python train.py --arch="vit" --model="image classifier" --dataset="photos of arthropod specimens (BIOSCAN-5M)" --train_examples=195000 --image_size=64 --crop_scale_min=0.5 --horizontal_flip=true --cutout=0.25 --targets=["order", "family"] --num_classes=[18, 218] --norm="layernorm" --norm_position="res_post" --hidden_act="gelu" --mlp_ratio=6 --head_dim=48 --fused_qkv=false --bias="all" --qk_norm=false --parallel_block=false --inner_norm=false --drop_path=0.05 --patch_size=[8, 8] --conv_stem=true --layers=12 --width=256 --positions="learned" --pooling="mean" --loss="cross_entropy" --init="lecun_normal" --optimizer="muon" --muon_scale="match_rms_adamw" --learning_rate=0.0027 --momentum=0.95 --nesterov=false --orthogonalizer="polar_express" --adamw_lr_other_params=0.0029 --max_steps=6000 --batch_size=256 --epochs=7.9 --lr_schedule="poly" --final_lr_fraction=0.05 --warmup_steps=1200 --weight_decay=0.0 --adamw_weight_decay_other_params=0.01
Rows from block 2 of a small image classifier, named by matrix and row number. Rows with one number belong to one neuron. Each number is 500 + 25 x the weight over its row's rms, rounded and kept within 0 to 999. All counts start at 0. Numbers have three digits each.
After each neuron's rows are labels from the 100 images, of 14848, where the neuron reaches its highest value: "top examples" is what is common among them. Only what is clearly more common there than usual is listed. The data: photos of arthropod specimens (BIOSCAN-5M). In brackets: how many of the 100, against the usual share in percent.
# fc1: MLP up (model.blocks.2.mlp.fc1.weight, 1536x256), inputs 104-155
# fc2: MLP down (model.blocks.2.mlp.fc2.weight, 256x1536, transposed), outputs 104-155

fc1.265:466464453490500488538493501528510511497457510491484478484486471484487491451521505544513481450523491497464461482521526480486462528529480536503530514531521476
fc2.265:468463536484471521492503505492486554520495492525535468488509515492490488506486532493492519456480496505502505464511490482515506502502487550501513506472477468
top examples: order Hymenoptera (64 vs 20.4)

fc1.412:518468506510516496484462452504482478549480472503468498507468477476476446504494468496482471510470472507495526476526518523472523508475516470512458474466453520
fc2.412:502548500511497487495496537506509508477511499472508506466486484512483551486533488527486496491541564487493500535452518514503526497525488473543510565562503500
top examples: order Diptera (61 vs 30.7)

fc1.36:505524482464559526468486503536485477515536468510495494495514500516543506523512496500506480521471519477537507490493502505516502519496486511484478501504518523
fc2.36:516516547510491534472528534472496487497476489501514516421475525486442503492497467451494477478494485514433531506545528487491506493543525520509484508496481506
top examples: order Lepidoptera (30 vs 7.3)

fc1.245:488533498534499544483530504489518484436562502518509468462557498524537541529534553507496491524546491541497484465491472487509478461492440485474491505511504493
fc2.245:465493480502510478497513473487510511518501493480500510529463519514477518492515555497497524494460504528472515526477512491538508498514522464480526499523471470
top examples: order Hymenoptera (44 vs 20.4)

fc1.558:529474513509511490478527509504484519529523496532448483464489491494511478509496463499514481493498511491520501485468488482508472498482495483529528506512514462
fc2.558:498502507492501469512491492475472508470514521495470489470470478503484531478550464448488508548508493456470482499541507458531504487480504519519479472532463501
top examples: order Hymenoptera (64 vs 20.4)

fc1.115:511459518501526488510492534483433478520478552513483511495481453503557535495523525480533451492478501498502508503490544481521467518510463505476508504467499518
fc2.115:533491481461470532512510442500499494527500536488480472460538517484494471489569501523487494514519513492520476508542516522517543536498498524488502515518522508
top examples: order Diptera (75 vs 30.7); family Sciaridae (27 vs 1.3)

fc1.654:450535533499476513488490498479526513503501501529488516488514471522512514479513503516478529485461503472459493519491525476493499527525498488504551566494497505
fc2.654:570506481528502535453496503476468489504499519483535525506468490481523503470513480464506484481458546501498515484522493481488474510499482518456492463458554487
top examples: order Diptera (68 vs 30.7)

fc1.196:469520509496490528539516518501506487485492495505511494490466527492473453561455496442528484552510510537521436515472451489462475494495530480489491487470504534
fc2.196:462465507519523532486516516478465490483527509502473517511500474514530481526481538456466505473550482500509504474519517507525519454488474518484495510510510465
top examples: class Arachnida (28 vs 4)

fc1.374:490500509509512500544420467474513470522478468517455531509466489526493509480482526535489512489479528544523489561486496469491497500485517491490444458488516525
fc2.374:486522501501538514505524524522513443514533529508521465547520540533507445465497510470487502516485541476486513479512453489504483466521503520506475518480537506
top examples: order Coleoptera (47 vs 16.8); order Hemiptera (33 vs 11.3)

fc1.454:538479459520514461535475510524456558497487509521504529486467488464543480492496505531506510503468485489498490529492506501522491539489462504518469491539518519
fc2.454:551493495520512501494489493538485508494521503483534451514494493510448526501475476513474489495519493489520515505501484530514558465514488501528442457442479537
top examples: order Coleoptera (87 vs 16.8)

fc1.377:530491487501564472508489497493496485471523510477555531482525502481483467511538472518463509522495490486540482517497523564518515527481498509527515500515513459
fc2.377:501482527492469484502496512547491479492486523542477519513529463543493479480466485483553521518488536481467522449537526485466475500505502452459487522506500497
top examples: order Coleoptera (91 vs 16.8)

fc1.159:486473444486487488516497511497483547488432480480464495499482533448500484488492448493514524484489539471528513476465480493502496469494510489514534480524512522
fc2.159:496524558505525497454524506505453485482518505542495483463499535541520492476522524482492514453496480472554487519489520500512504533522451534519431510514513472
top examples: order Hymenoptera (68 vs 20.4)

fc1.235:482505565499480500510516491513522493504499501485446510521461475499502566479524519493469502524505462460505535520485486503535515485531509458501533508474525488
fc2.235:484507484497486497475523461483551549564497471469533548502525487524514484493531486480521567455484503478512497494461485481502536508464519515482489525525486529
top examples: order Hemiptera (60 vs 11.3)

fc1.472:494539532503542515460536487487455503506532461462494536527504540460509480487479537442491490521507516485498497487505503486484482510510513531497487495449525536
fc2.472:479520444475494451512476507533558519464500511500535481499509518537518506448491518532510504481487495481512477514468507510534474485488504497484491517559491479
top examples: order Hemiptera (74 vs 11.3)

fc1.352:493477467478479474531530469475489485459479480461484488477512521487542456499527465487543502469478495484501517533491474525478501478534500531458491480479492523
fc2.352:470503512511486485518549449540496504504550501568515485520477489469491485513494514542519503473499491503498523504462538530468504516516538538486521505463453498
top examples: order Hymenoptera (48 vs 20.4)

fc1.586:486468479489530512500508520553500447502507526497521463516551453507503494477542538494492508536497514548469476527502519489460506541514525479497493501568498521
fc2.586:501509495515502478491491476409506520503488498556482524487488524480485480512455529505519523508482519466537495550515507500500494469456482530468503481447471484
top examples: order Coleoptera (92 vs 16.8)

fc1.330:416462509509473514498504487510508503503502500477510498515528486494472495540500455463509495487508496457495509496504507499511522498539530511503517496519498506
fc2.330:546499480511514480534536520502511524506476501503520498527479518493524479480466510537514517470501474546495499544513533443476492488505454475462475542495499553
top examples: order Hymenoptera (47 vs 20.4)

fc1.282:505453509541535478489482510461496550515487536503511527521530494519500497523528480514511516491459488482496502539480510496521510495529513437503473451509519486
fc2.282:473510499471488531467519453509467503501471495513475515560488563466440532500498501490513486543481512529525545478458507525487487509499481484472518502531528521
top examples: order Hymenoptera (46 vs 20.4)

fc1.94:461465513540478529507503495506572510513473459531530502489508481519505516482513533493503462478466538496502488543459516468518527489501531537511535502526491487
fc2.94:538501552481484457482513517453505512516511511495484519484514519512504490528471491478514538459498474544546464457492501465494480463522495499480513505500475505
top examples: order Hemiptera (48 vs 11.3); order Coleoptera (38 vs 16.8)

fc1.170:534509498482509520483512503501493478475496491496502493518508512452518479487503536494468487468488509516471520500527480493529488518526487492476459426472549478
fc2.170:484516487546517474526477486505508496516480510470489520537494455494527482495470502515519520518493474514503491496505468513471522471488528534499477495480487529
top examples: order Hemiptera (32 vs 11.3)

fc1.709:497517500503492483517470440450518511448465544534482522511525545513527527504474522450526498524504490480520530461493482557476435530516486490504477551465507470
fc2.709:527538488497491506470489525478503461518520500497498485516484481507511519489482506520466546515530517529511502533489469493519486529520476525482527501481515493
top examples: order Lepidoptera (43 vs 7.3)

fc1.688:511482502477493567472507552477495522478533479493501530480461497520478484516504458522467516393506488482514496554514489502481452455519518541496510474507508501
fc2.688:550508488471500515529459538443468476535493502501535484594531494499526485471502494482538456495475497493478512466533477502488500519493526488486492522470504495
top examples: order Diptera (69 vs 30.7)

fc1.630:499509485519490516489504520488498543513504481478484500495490493506466527487528509530490478497501532457508450506488492475457438494487496530479475480488474528
fc2.630:491501475529487508527468550472499505487524529535523496492528487482496485493506467460523519495483530490482519496516527504503451488516511480426487471504524470
top examples: order Lepidoptera (34 vs 7.3)

fc1.200:516479528491536496495465517460526525514461464525537498511500497520529461531472520478485422523475522552505477532454510502576506478531557490525536482513521462
fc2.200:509505461513513510508489477459444474493505439485516517462497492491463485500470487497505504506512515513507536469489487510518527511495508495522473452478476519
top examples: order Hemiptera (57 vs 11.3)

fc1.56:507489465473494542458497546448527472506541540494442484470448499526469503554513486529537492473519504486507485463491478473491525527491475507508469480505515519
fc2.56:540480504497450504482478524506517560518488478491524514499470460466487479538550489484509440503504493488481497480502506488480474533498499477536488492512435523
top examples: class Arachnida (32 vs 4); order Trombidiformes (28 vs 1.5)

fc1.666:478508530507503462516518499514522456498536481496542492506507507494474486483502516501499453527482490477506509474497519472533521520462481453489497506431489492
fc2.666:531514526519479497470493523490495505506512526491505454488474482503481510503477536526500498476492502501476469525504494445400552496499504511521521469515477462
top examples: order Lepidoptera (62 vs 7.3)

fc1.427:500500483462519525478557484499524532522535539497525496536512505492508494507494458480475488490482479487525495550469503486516481528509496480504461531450473511
fc2.427:480470441502542493545464515437530502515501531451494533541509496517530508491504546525479499495436498502534501461487516487485493503459537502500490513557495472
top examples: order Lepidoptera (26 vs 7.3)

fc1.381:531498476501503515501509477517507498507500504535555512524477503498494512532479500520450513511464509529505516460509479533468500480532471461483501489451440514
fc2.381:469511517506502482506468493481488510516523472513489495540499479519518489517486504483485528503523509475508454511505517499493512502506518489511511492485515513
top examples: class Arachnida (29 vs 4)

fc1.335:506494494480524480494503531511506548496514541522510559495478488493483484465499495512506514481505520505531490493534502503510512509476494501547511521506487489
fc2.335:502516484507504521558521510485500474524485489484485484484486525504474483564512485474443518523499465489531476426499520513497498526502534486459504541496489508
top examples: order Lepidoptera (41 vs 7.3)

fc1.686:490522507414480528497454510515516509493522523483511530508479479486525520544500500466486513503472511489510508491483508521463457501476534526479507513540518499
fc2.686:473483502545506538448468481507492505488486500500464483497510495478537490466497451503504507476528496484490508518492479491473505528512485486417504506515504477
top examples: order Diptera (60 vs 30.7)

fc1.675:496481494501506510543551506492483479491496497478496475492494516550525468517481513485496441496517543501496470501515495499491512497492517510478486503453524492
fc2.675:498490507477484494449540535523496480536513505448527515495496512489492466482515490490537512547498495490483512473537473479459474497506470539508481510490473516
top examples: order Coleoptera (46 vs 16.8)

fc1.649:495543479493517489557510468501475467458540539514448500509484540457499459487499492515501537466493506494514508531491531481487522535550519473482500507540472539
fc2.649:514524471493503528476521523512506508526481503497505535485498478499468489493478521500437549539481489482509514480524514515503499461445499510507525526521499543
top examples: order Coleoptera (38 vs 16.8)

fc1.205:534540505498516480515470475491498457446508528503495457508517503493471507478506548544449493534477475511468514512511470499478529484496519516518484522515492503
fc2.205:499531474506527472470529502480497507474473511525469512531453527501518482524513465484497541517521508477516455499529518504512517522469497482489538502485514513
top examples: order Coleoptera (60 vs 16.8)

fc1.222:504516512526502499501538492495459544475510477537513485523484492529469487539517450483524498474517471506530525467462491479512458500491539498551539523503465524
fc2.222:500500458439479530472483485474507500544518500508511541519485519461532480482472515472483504529465516506524519508484510518494493523529472493453504542509529521
top examples: order Lepidoptera (37 vs 7.3)

fc1.378:475478497484440507513512536491489479474498532546535491457506507501501467475525490462496479482521506513476507549499507507486499485518456495480539528474505560
fc2.378:493455469544494516528503506479468511508490452468493446542504500502525505512491518529515522505516489460506477494504462507520469517462513549526504474453467456
top examples: order Diptera (68 vs 30.7)

fc1.60:537486481475506488484487486461463454502522539527435502507477495506542500511538504523498481498507507509474503482476532490485551461541491526472502492482516456
fc2.60:501530516527528500521514498509505531508464499506533442473528491500506505515493515529495509515530506504520499484509516477527503511501502492466511491539486580
top examples: order Hemiptera (53 vs 11.3); family Cicadellidae (29 vs 1.1)

fc1.14:540482510545474518492453466476487506481470541493493494506524481513449504495515440524468506513478455512491479511501506544542524446488481539499525515527508531
fc2.14:555481563536533488479488495493475513507492527528516549512505520499527523509498528499468536490520501510507506490481509524502487520494490497458475516489569478
top examples: order Hemiptera (61 vs 11.3); family Cicadellidae (30 vs 1.1)

fc1.486:513513522476476493497462489455485497476467518502499495507482515505509545501505505489480440473527507497506498479501502467518474520499480482493494486504526457
fc2.486:515480485539491480485485499511515503502485484476499518548510484489511500490439473512548501468503519488494530526489528490472508505463520523517524507494509537
top examples: order Diptera (65 vs 30.7)

fc1.67:519517526497477498452495514460521542506452475474523508512484485523480504509558524502507467537497470502507493531494519490486433542504458517503491512447471484
fc2.67:499485499488503521498497531463474457488505507513503502466515473462498492511494451473494471505547495487503456481527507468525521496520490503509505474522476521
top examples: order Diptera (70 vs 30.7)

fc1.64:501454498479472501519531523537481520469491496515494514525498481500506496515472494484477505494477506463482454469491539522500484496493487486506518525509519467
fc2.64:545509481488470488494467508512518534508530504486535489503514489534517472451493487509500499491539499531553539490464461516484528530481517539503463502503495526
top examples: order Coleoptera (62 vs 16.8); order Hemiptera (28 vs 11.3)

fc1.109:465521484528508537488509526523522499470509533529478529487472499440518487522489499549515476467505513482487480491515472555502511495497461548501508466490504541
fc2.109:557480540504480521468463482473507523497491469481493495478537481539523479483515502497493467530515485501516510549505509460471493519497492479481486508470513524
top examples: order Diptera (78 vs 30.7)

fc1.403:509497498488525535471526499542538493529438492453472548516491510483491481487533510509473491494500481507462478548481538523480523499507507486515553509444494546
fc2.403:529501477479507503493473492479482496486496529451467529510524464514513466503547486538509531490505492503494483474504521501482501527454522483477515517496483506
top examples: class Arachnida (45 vs 4); order Trombidiformes (38 vs 1.5)

fc1.391:459516478467513520509488521455519479480509493519483486523517533488499490535509513533492478553533471521523498522510525529523517504497487565560459551472477488
fc2.391:517492524513524486544499523487459522500551526459512458531512503455524551478502493453505523502489529483507497457500522509501451538512477459480491507520522524
top examples: order Coleoptera (69 vs 16.8)

fc1.8:497482551483511425494531473438521549506514518509519470470497507496495499513470538472511462490522549475463495529480502533499493510549491475471556503518482538
fc2.8:502476471511505504519476480546536487512542487440457493478504487538492506499506453515463513534496545504509485477533504482502489499529495537547471529538514497
top examples: order Hymenoptera (60 vs 20.4)

fc1.346:469547479509498539510520498528525478477464544539513485495449509555483521522508527553519462487490500490458477493488505500517502536454554500497536513488525484
fc2.346:480491529504497510531482533474530578521525494488524510550530475506504492459482484507493470482495509506512476505483522528513484491531454471507501468505472503
top examples: order Coleoptera (73 vs 16.8)

fc1.113:475518466502445503552506492483490519486470451501555507509480485525503520491548501484500453518475465486472475470510462533494426523482546489514535511548473486
fc2.113:532463517488502499479474524482483479500492513512504517488496499487470499479524484504548464467529481462468498524501498518511525460504492509541487488464490477
top examples: order Diptera (71 vs 30.7)

fc1.259:516552490486490525500450501482466495485475496523463532496511506523488487461494444452476496532490546486498483509574486499501438511484500474508510466452530463
fc2.259:503497497537478483487480506463464528498524490519538531512491509477509538513518501530474507511539479512528498497492500534492484565538517518483533489492528485
top examples: order Diptera (75 vs 30.7)

fc1.256:474527474433570481517506501492513497490524539493533547452530491480481513513537568486508481539534490464484462505528525500516476528497472467512547500488483527
fc2.256:511439501537445563478508460514478514488502495515454513505509526509508490522517443521524492507518527514505499518463523515461515500483493507507486532502489462
top examples: order Diptera (61 vs 30.7)

fc1.581:499468510488536510500480511533520476494486540487510529476506526528521503529515506473539497466511523502483504482503504498542476500514507487530505511497530467
fc2.581:517507509500519496478496511502481503483481515502495541517475450493512446478454489556494492487513510535476471478500514501508538479475487488494480544506492531
top examples: order Coleoptera (42 vs 16.8)

fc1.719:498542530478512483521483514493488488527498508462522453522499542522515508513475516522497473468450525502497524525491510538443520521534496535438499485499486456
fc2.719:503506506454510486481489506527531511491492520515520522502483431535458491490525505550467483518544501468521516484479494458499495473502515466503486476578542475
top examples: order Lepidoptera (34 vs 7.3)

fc1.306:507498519497537523495512517521520500547495529542511505520493509489563529532523503486510488477525506476526481495487488484509518479505453526526491498481500518
fc2.306:509480512504548512493534509513480519517557506455492478465540512528535524527505494491471487522503494508505480505522528475474486465509461455466516461543464513
top examples: order Hemiptera (31 vs 11.3)

fc1.390:587495516470504495510494495481488491500521488452500475497524500470508473528510497489525521500509533471543516475540538514516512493495485478527500531541527506
fc2.390:451520482494493492485507543524467482498526511517522570469442501506472494503516475482531487494490489493490519528504502484473474477501467517453528431486478519
top examples: order Hymenoptera (53 vs 20.4)

fc1.179:476509535529533536493499508464511488468491464487460473520448446505528555520524494522491487498471500492503481484488491475524489499475541490464523538550500490
fc2.179:519528498491519536472468457521534511490507535506528491495490546529471479476489505455478488503518487488543544500470529506498461455558495489495459511500533504
top examples: order Hemiptera (81 vs 11.3); family Cicadellidae (28 vs 1.1)

fc1.736:478489502490501509518484474484537538494456538542493492501472519477465504514431478480522470498540473525483497489530495490524510504540517506501472519463491528
fc2.736:519520516544505536473510491511497494487520475531521552509537474499537506487512499526495544504480504479466515505460507484541504456534525490469500488515497491
top examples: order Hymenoptera (61 vs 20.4)

fc1.456:532511475507459458498486509542528445494494493562509525533486486512433462474521493504506482508485540473452509453477533462508508490491482535480517465522532464
fc2.456:461465518457514523520481525500476448447527494523503454497535512498478529497497509522516520489517492546506558489489498496482505502497522519558512462491456532
top examples: order Hymenoptera (54 vs 20.4)

fc1.597:487487486507523494485493498503515524544477465486521457546445521512489494508488537504462491519535511520495484473494517512532501507478471503461503524469534504
fc2.597:520513500528544541512501527489498487506548514493472536481498488498524492496479471521467563509487520515509485496508527544502496489515534503504451504491469512
top examples: order Hemiptera (47 vs 11.3); order Coleoptera (41 vs 16.8)

fc1.334:513519496483514506524513518475466512485506475490474498466491533539509513468485506510497530503502529503513483480490501526518461510448494505521537479531466498
fc2.334:479525529554521492536505495537542525490508489516500521480501519520509478541479478470480501471520486489489527528495527523530495465516460490456491478472523506
top examples: order Lepidoptera (48 vs 7.3)

fc1.244:537491523523503477500508499501491448494479519478532533526482515448536539485510494493445471484496482527471445526515534474497474528486495493519516540476522501
fc2.244:503526511543453539476457475463487550499477470455490507483510485501471489533516501519485509515543529508532502519510487483456472539492519497510533480497464487
top examples: order Diptera (76 vs 30.7)

fc1.394:524511525506510573482470495466459511515532501492512496483477488461511512514480471497485485497515507514552546510503555498502501484490504498498506469481548491
fc2.394:481531489536503469535517496474556493543486536491515545510487506508505479519468466492497497528505492452506457462518502494490469521486543475470551493545468551
top examples: order Lepidoptera (31 vs 7.3)

fc1.687:587527460510544479502513508509512507495504495493535555511508527488490552473526469505477479527498471517504508477526499509499474521510474499540506466515484472
fc2.687:508509519507484495508467507509464485538496480478540478470539507469514491501494506458562514519509531495497502523504509513491523492446480477489485491466531493
top examples: order Hemiptera (53 vs 11.3); family Cicadellidae (25 vs 1.1)

fc1.606:487516462497485476541500472504457498486505542493549453537511505496541508506476523507500480481498458486511468515471491492526461519519504468515501479481493533
fc2.606:507536500501513512502469529531484484502510479475497535526505483483492479474458466472498509491540470527535522471509474494521484498508504542465479482546529505
top examples: class Arachnida (36 vs 4); order Trombidiformes (25 vs 1.5)

fc1.202:526517502520480512538479535478529548514490506497486542489461513467517468520549472493535513493432477487460501458459484515484505562481465475524515498491470536
fc2.202:530437492504474512455505514500505515515483458488495476504474534502482495480519511541470515495510469497467486498514528531446531512470504508523501490480481529
top examples: class Arachnida (29 vs 4); order Trombidiformes (27 vs 1.5)

fc1.726:514545485470506479498522502495491475537515483520486495479558488493541502479520501488487545490498494502460490535481547514512512541522523479498486527460508490
fc2.726:479543501514491474443504516492548487514487504523503471527449551505508513518454526507512478472484469498506483512535486506493544504470493532526507468552461522
top examples: order Lepidoptera (33 vs 7.3)

fc1.274:477500501489493472448519477510496458519469504454525454529471511497537497521465499467496520553486483522485517472497493480484544497511512528509500493503495498
fc2.274:506501454531514515512498483517498508525527474500461511498472462498537502500533543554509458499479500528500489526525520487520488518502526525545504489477498478
top examples: order Hemiptera (42 vs 11.3)

fc1.157:480500483503525459483500515527502503490513472541490463505500550475483494507436519488476525517498550515472479461459473485495527555496498554503516490496480507
fc2.157:503446463504451488527483467501537533480532510477482531464506524469534492482470450537475470473491501512532508489551450512548485446506520497539519504540496482
top examples: order Coleoptera (59 vs 16.8)

fc1.290:485476478485528530498496497519496544493433494487519498547505499506512476520492480524518531523527481438515532493538522484469507514511506496498457466466496528
fc2.290:508495539510508462470508539478425508508531528507513510497493475498487489520480516495517490521506494495506510519472518534522527508509501484467551547525493478
top examples: order Coleoptera (87 vs 16.8); family Throscidae (33 vs 0.8)

fc1.430:481524471484501432504502494478474482526455471476524528481484534447466507499480547467523493519463504491469473505505544484473474520469482482470489507507480504
fc2.430:523491520509453536539487534476433566492529487518478498465532506507494491474515490507491527466518469531502524548509499503455503530536527503513551494494474486
top examples: order Diptera (66 vs 30.7)

fc1.283:490497539516504503523537424502490501472491513507461492497510501537500460503515535509523511556485565525450492519464516455502514500514506526497515503481476525
fc2.283:484526497506501526526494518512492539485481459527465503530470523500469510516474520492493538514522491529546483479529481435524484468504450487484541483530481467
top examples: order Hymenoptera (61 vs 20.4)

fc1.187:536510459510470534541464477460499458520523511504500478510497469448529431511483450507469555521532515507498511490482483527519485510510457463513532501535470514
fc2.187:509497503506466526500497497556494494499525489494494504537496537520519481473508490510500474534512491499481510468513494500479448480469542506529474510498503521
top examples: order Hemiptera (48 vs 11.3)

fc1.628:494500488479507491522530501513536534523521475504430464492520451519526507499533517538493509496547505532467527534460511514464467443499501527476492455491550523
fc2.628:499487463480511482498485497496519510471492492531526537525469539480496446518464511440482507487447469481500520484515488475499516506509503490454518500502488483
top examples: order Lepidoptera (35 vs 7.3); order Hemiptera (28 vs 11.3)

fc1.178:502511517481490490468513493498508548497496481550507505504456526510502504510506510486486486466461517500477511494515527507480499517524481465490490466522516518
fc2.178:490478505546546496496495516524515515514457476482485451453502479499502514515545509516505448519487520491488552521489485458518486475521518519535514509494490538
top examples: order Hymenoptera (57 vs 20.4)

fc1.754:464568451505469482473537524500521481466501456542467509497490520499512475507547519486480490522478492505468503522480502522532500469539484461492480515511506560
fc2.754:483456525495553496509471502498478506518474516493534468533497464496489474454567476523509471457498534453478483510495507554503509513472553455478519515463491512
top examples: class Arachnida (27 vs 4)

fc1.715:468516490528527527491520530432457482476516492489521482487459489461541470483475468484510497526530491530465495524463542484468525451505505483489499461488494520
fc2.715:489495509500470495518465472506507487484506486516483518516492542502523510525523505491461506496488498484487472539494535528482491480471462521500539503523519479
top examples: order Diptera (64 vs 30.7)

fc1.336:500471511489512512540538522508511494524487512466507469515480516466473492493475531490532509514500513497492507515497520516515520524471531518501536514508468506
fc2.336:508534482471524504516493463523512453463545487540485543490491499502479500499506450509493551501459503463499517431527498443481519498497559503517499504500472478
top examples: order Lepidoptera (28 vs 7.3)

fc1.165:501513497481490498490501514516529497515477470493492481524491549488508517494522534509516506501455503501482468514521497463503459470454510499507493519467503581
fc2.165:507518477517526514475479503520477514532530493497506489529481488502482529473482475485478566484491486491502473486509484563521523550533527448499474464472481488
top examples: order Coleoptera (72 vs 16.8)

fc1.2:489504493491470508484488537514491465538473496533555532451502504501520544472505475517490534550502517516504508472463494514504531517484532496484527526521485509
fc2.2:535496516551519521459536488478498481502534469519488499520500499465447518500506521446493503465467509505504555532527498498488478540529504469490500465480535504
top examples: order Diptera (60 vs 30.7)

fc1.750:481517452499506458507514512512515491479508501506467531519514537498491462483477505449520487507493465504489503482521472467488470499448516479485476504520492512
fc2.750:509484535527479553499495534476490490489525461529496492507516493461494477520496511507499494472529487461520493476507508515505526492516493524515516518453512482
top examples: order Coleoptera (83 vs 16.8)

fc1.648:461515513531515513521488541515540468506477506472491512529501518487538507542508463486505476520494495442507539538547493488504509500509501478520496475502523500
fc2.648:500524543493478476511502518519464496520534507505457505499513479486515488481495528520511501501512500514498471445510510477493512477495509490463479499504484472
top examples: order Coleoptera (69 vs 16.8)

fc1.129:502532459494531498519458485486508475493504508523504470462545497541510475535456498514504527517512458474544525506485468508487525519456485470513497533490443511
fc2.129:508515499508508500495526486530486472473487490479525525504451488517499502511551480476484468571525522531493505467501515502491489501525469511519535501505512506
top examples: order Hemiptera (64 vs 11.3)

fc1.220:536500480478499500440534487467503513545490490530480504511474475450588474516490483436459474473521541488476540487476507461482511533520488530481515495504512477
fc2.220:517517483516467539479500487515492547508526562439509486508497504476504536504528498509502467488494476451538478468512493468513465460454475486487461502528486481
top examples: order Hemiptera (50 vs 11.3)

fc1.102:529490474476504482498532443520538549480514494512465490501547515534523457510501506521515518515473483467538527526481492512458488474490505504527517483525528484
fc2.102:502501493521535512516507481485475466489464524485500516485480444499492524496518512423498474509498480507492492504479515505482477536481457485447514535485487530
top examples: order Hemiptera (44 vs 11.3); order Coleoptera (41 vs 16.8)

fc1.588:485531471496473524459486529473513494509561493508466490519510528497506491534481521542540502488514486466548452493538470505493544518503504480460474488449487562
fc2.588:531552485511511457501466475519500547532445488460491498463484506528519535469487473506485497500525491522482513510520505463442499491501514457563569531514511508
top examples: class Arachnida (37 vs 4); class Collembola (33 vs 1.9); order Trombidiformes (27 vs 1.5)

fc1.737:505544528464506512537563477517531529513535509515474490472498498459479507494502577491531481508499524485506484467511532561510492483504518484508522489457532538
fc2.737:474501491517507475454508542497451507525481487475459495540450485467507508485489472557508519472497496497463478491466499482535475524488482476494536496502526512
top examples: order Hymenoptera (41 vs 20.4)

fc1.657:489481489480452534482470490509504485510479539483560540457508469465433489506520505508499457510493478496501484504493510520465489499547517533504516515520501491
fc2.657:514557547512486540478502485513492536462521526538513488521517482531548507510501471506509479474534455472508539482484485484502499524448494501485541527446523503
top examples: order Diptera (67 vs 30.7)

fc1.323:542475497479463459488491537511462497516496486500531474500529504513485533525510507511455492466507539477473461511496489529541485510471495514482546474508508519
fc2.323:518526461523495533545436471500465492537493489452493472503512547513521481468480451519498514490528505488521497474502504538467462486523554536465546487462478511
top examples: order Diptera (60 vs 30.7)

fc1.212:465521518519466463507480496500494511487507488475560460473539488492490499495510511533514547523515490513480528506483500474492474541470504521481500544470532525
fc2.212:531455508475496532523498505474490498503493520472467546532468504547524521502472517468469511565504498505540507494514483503488492470498485504501477522497496464
top examples: order Hemiptera (64 vs 11.3)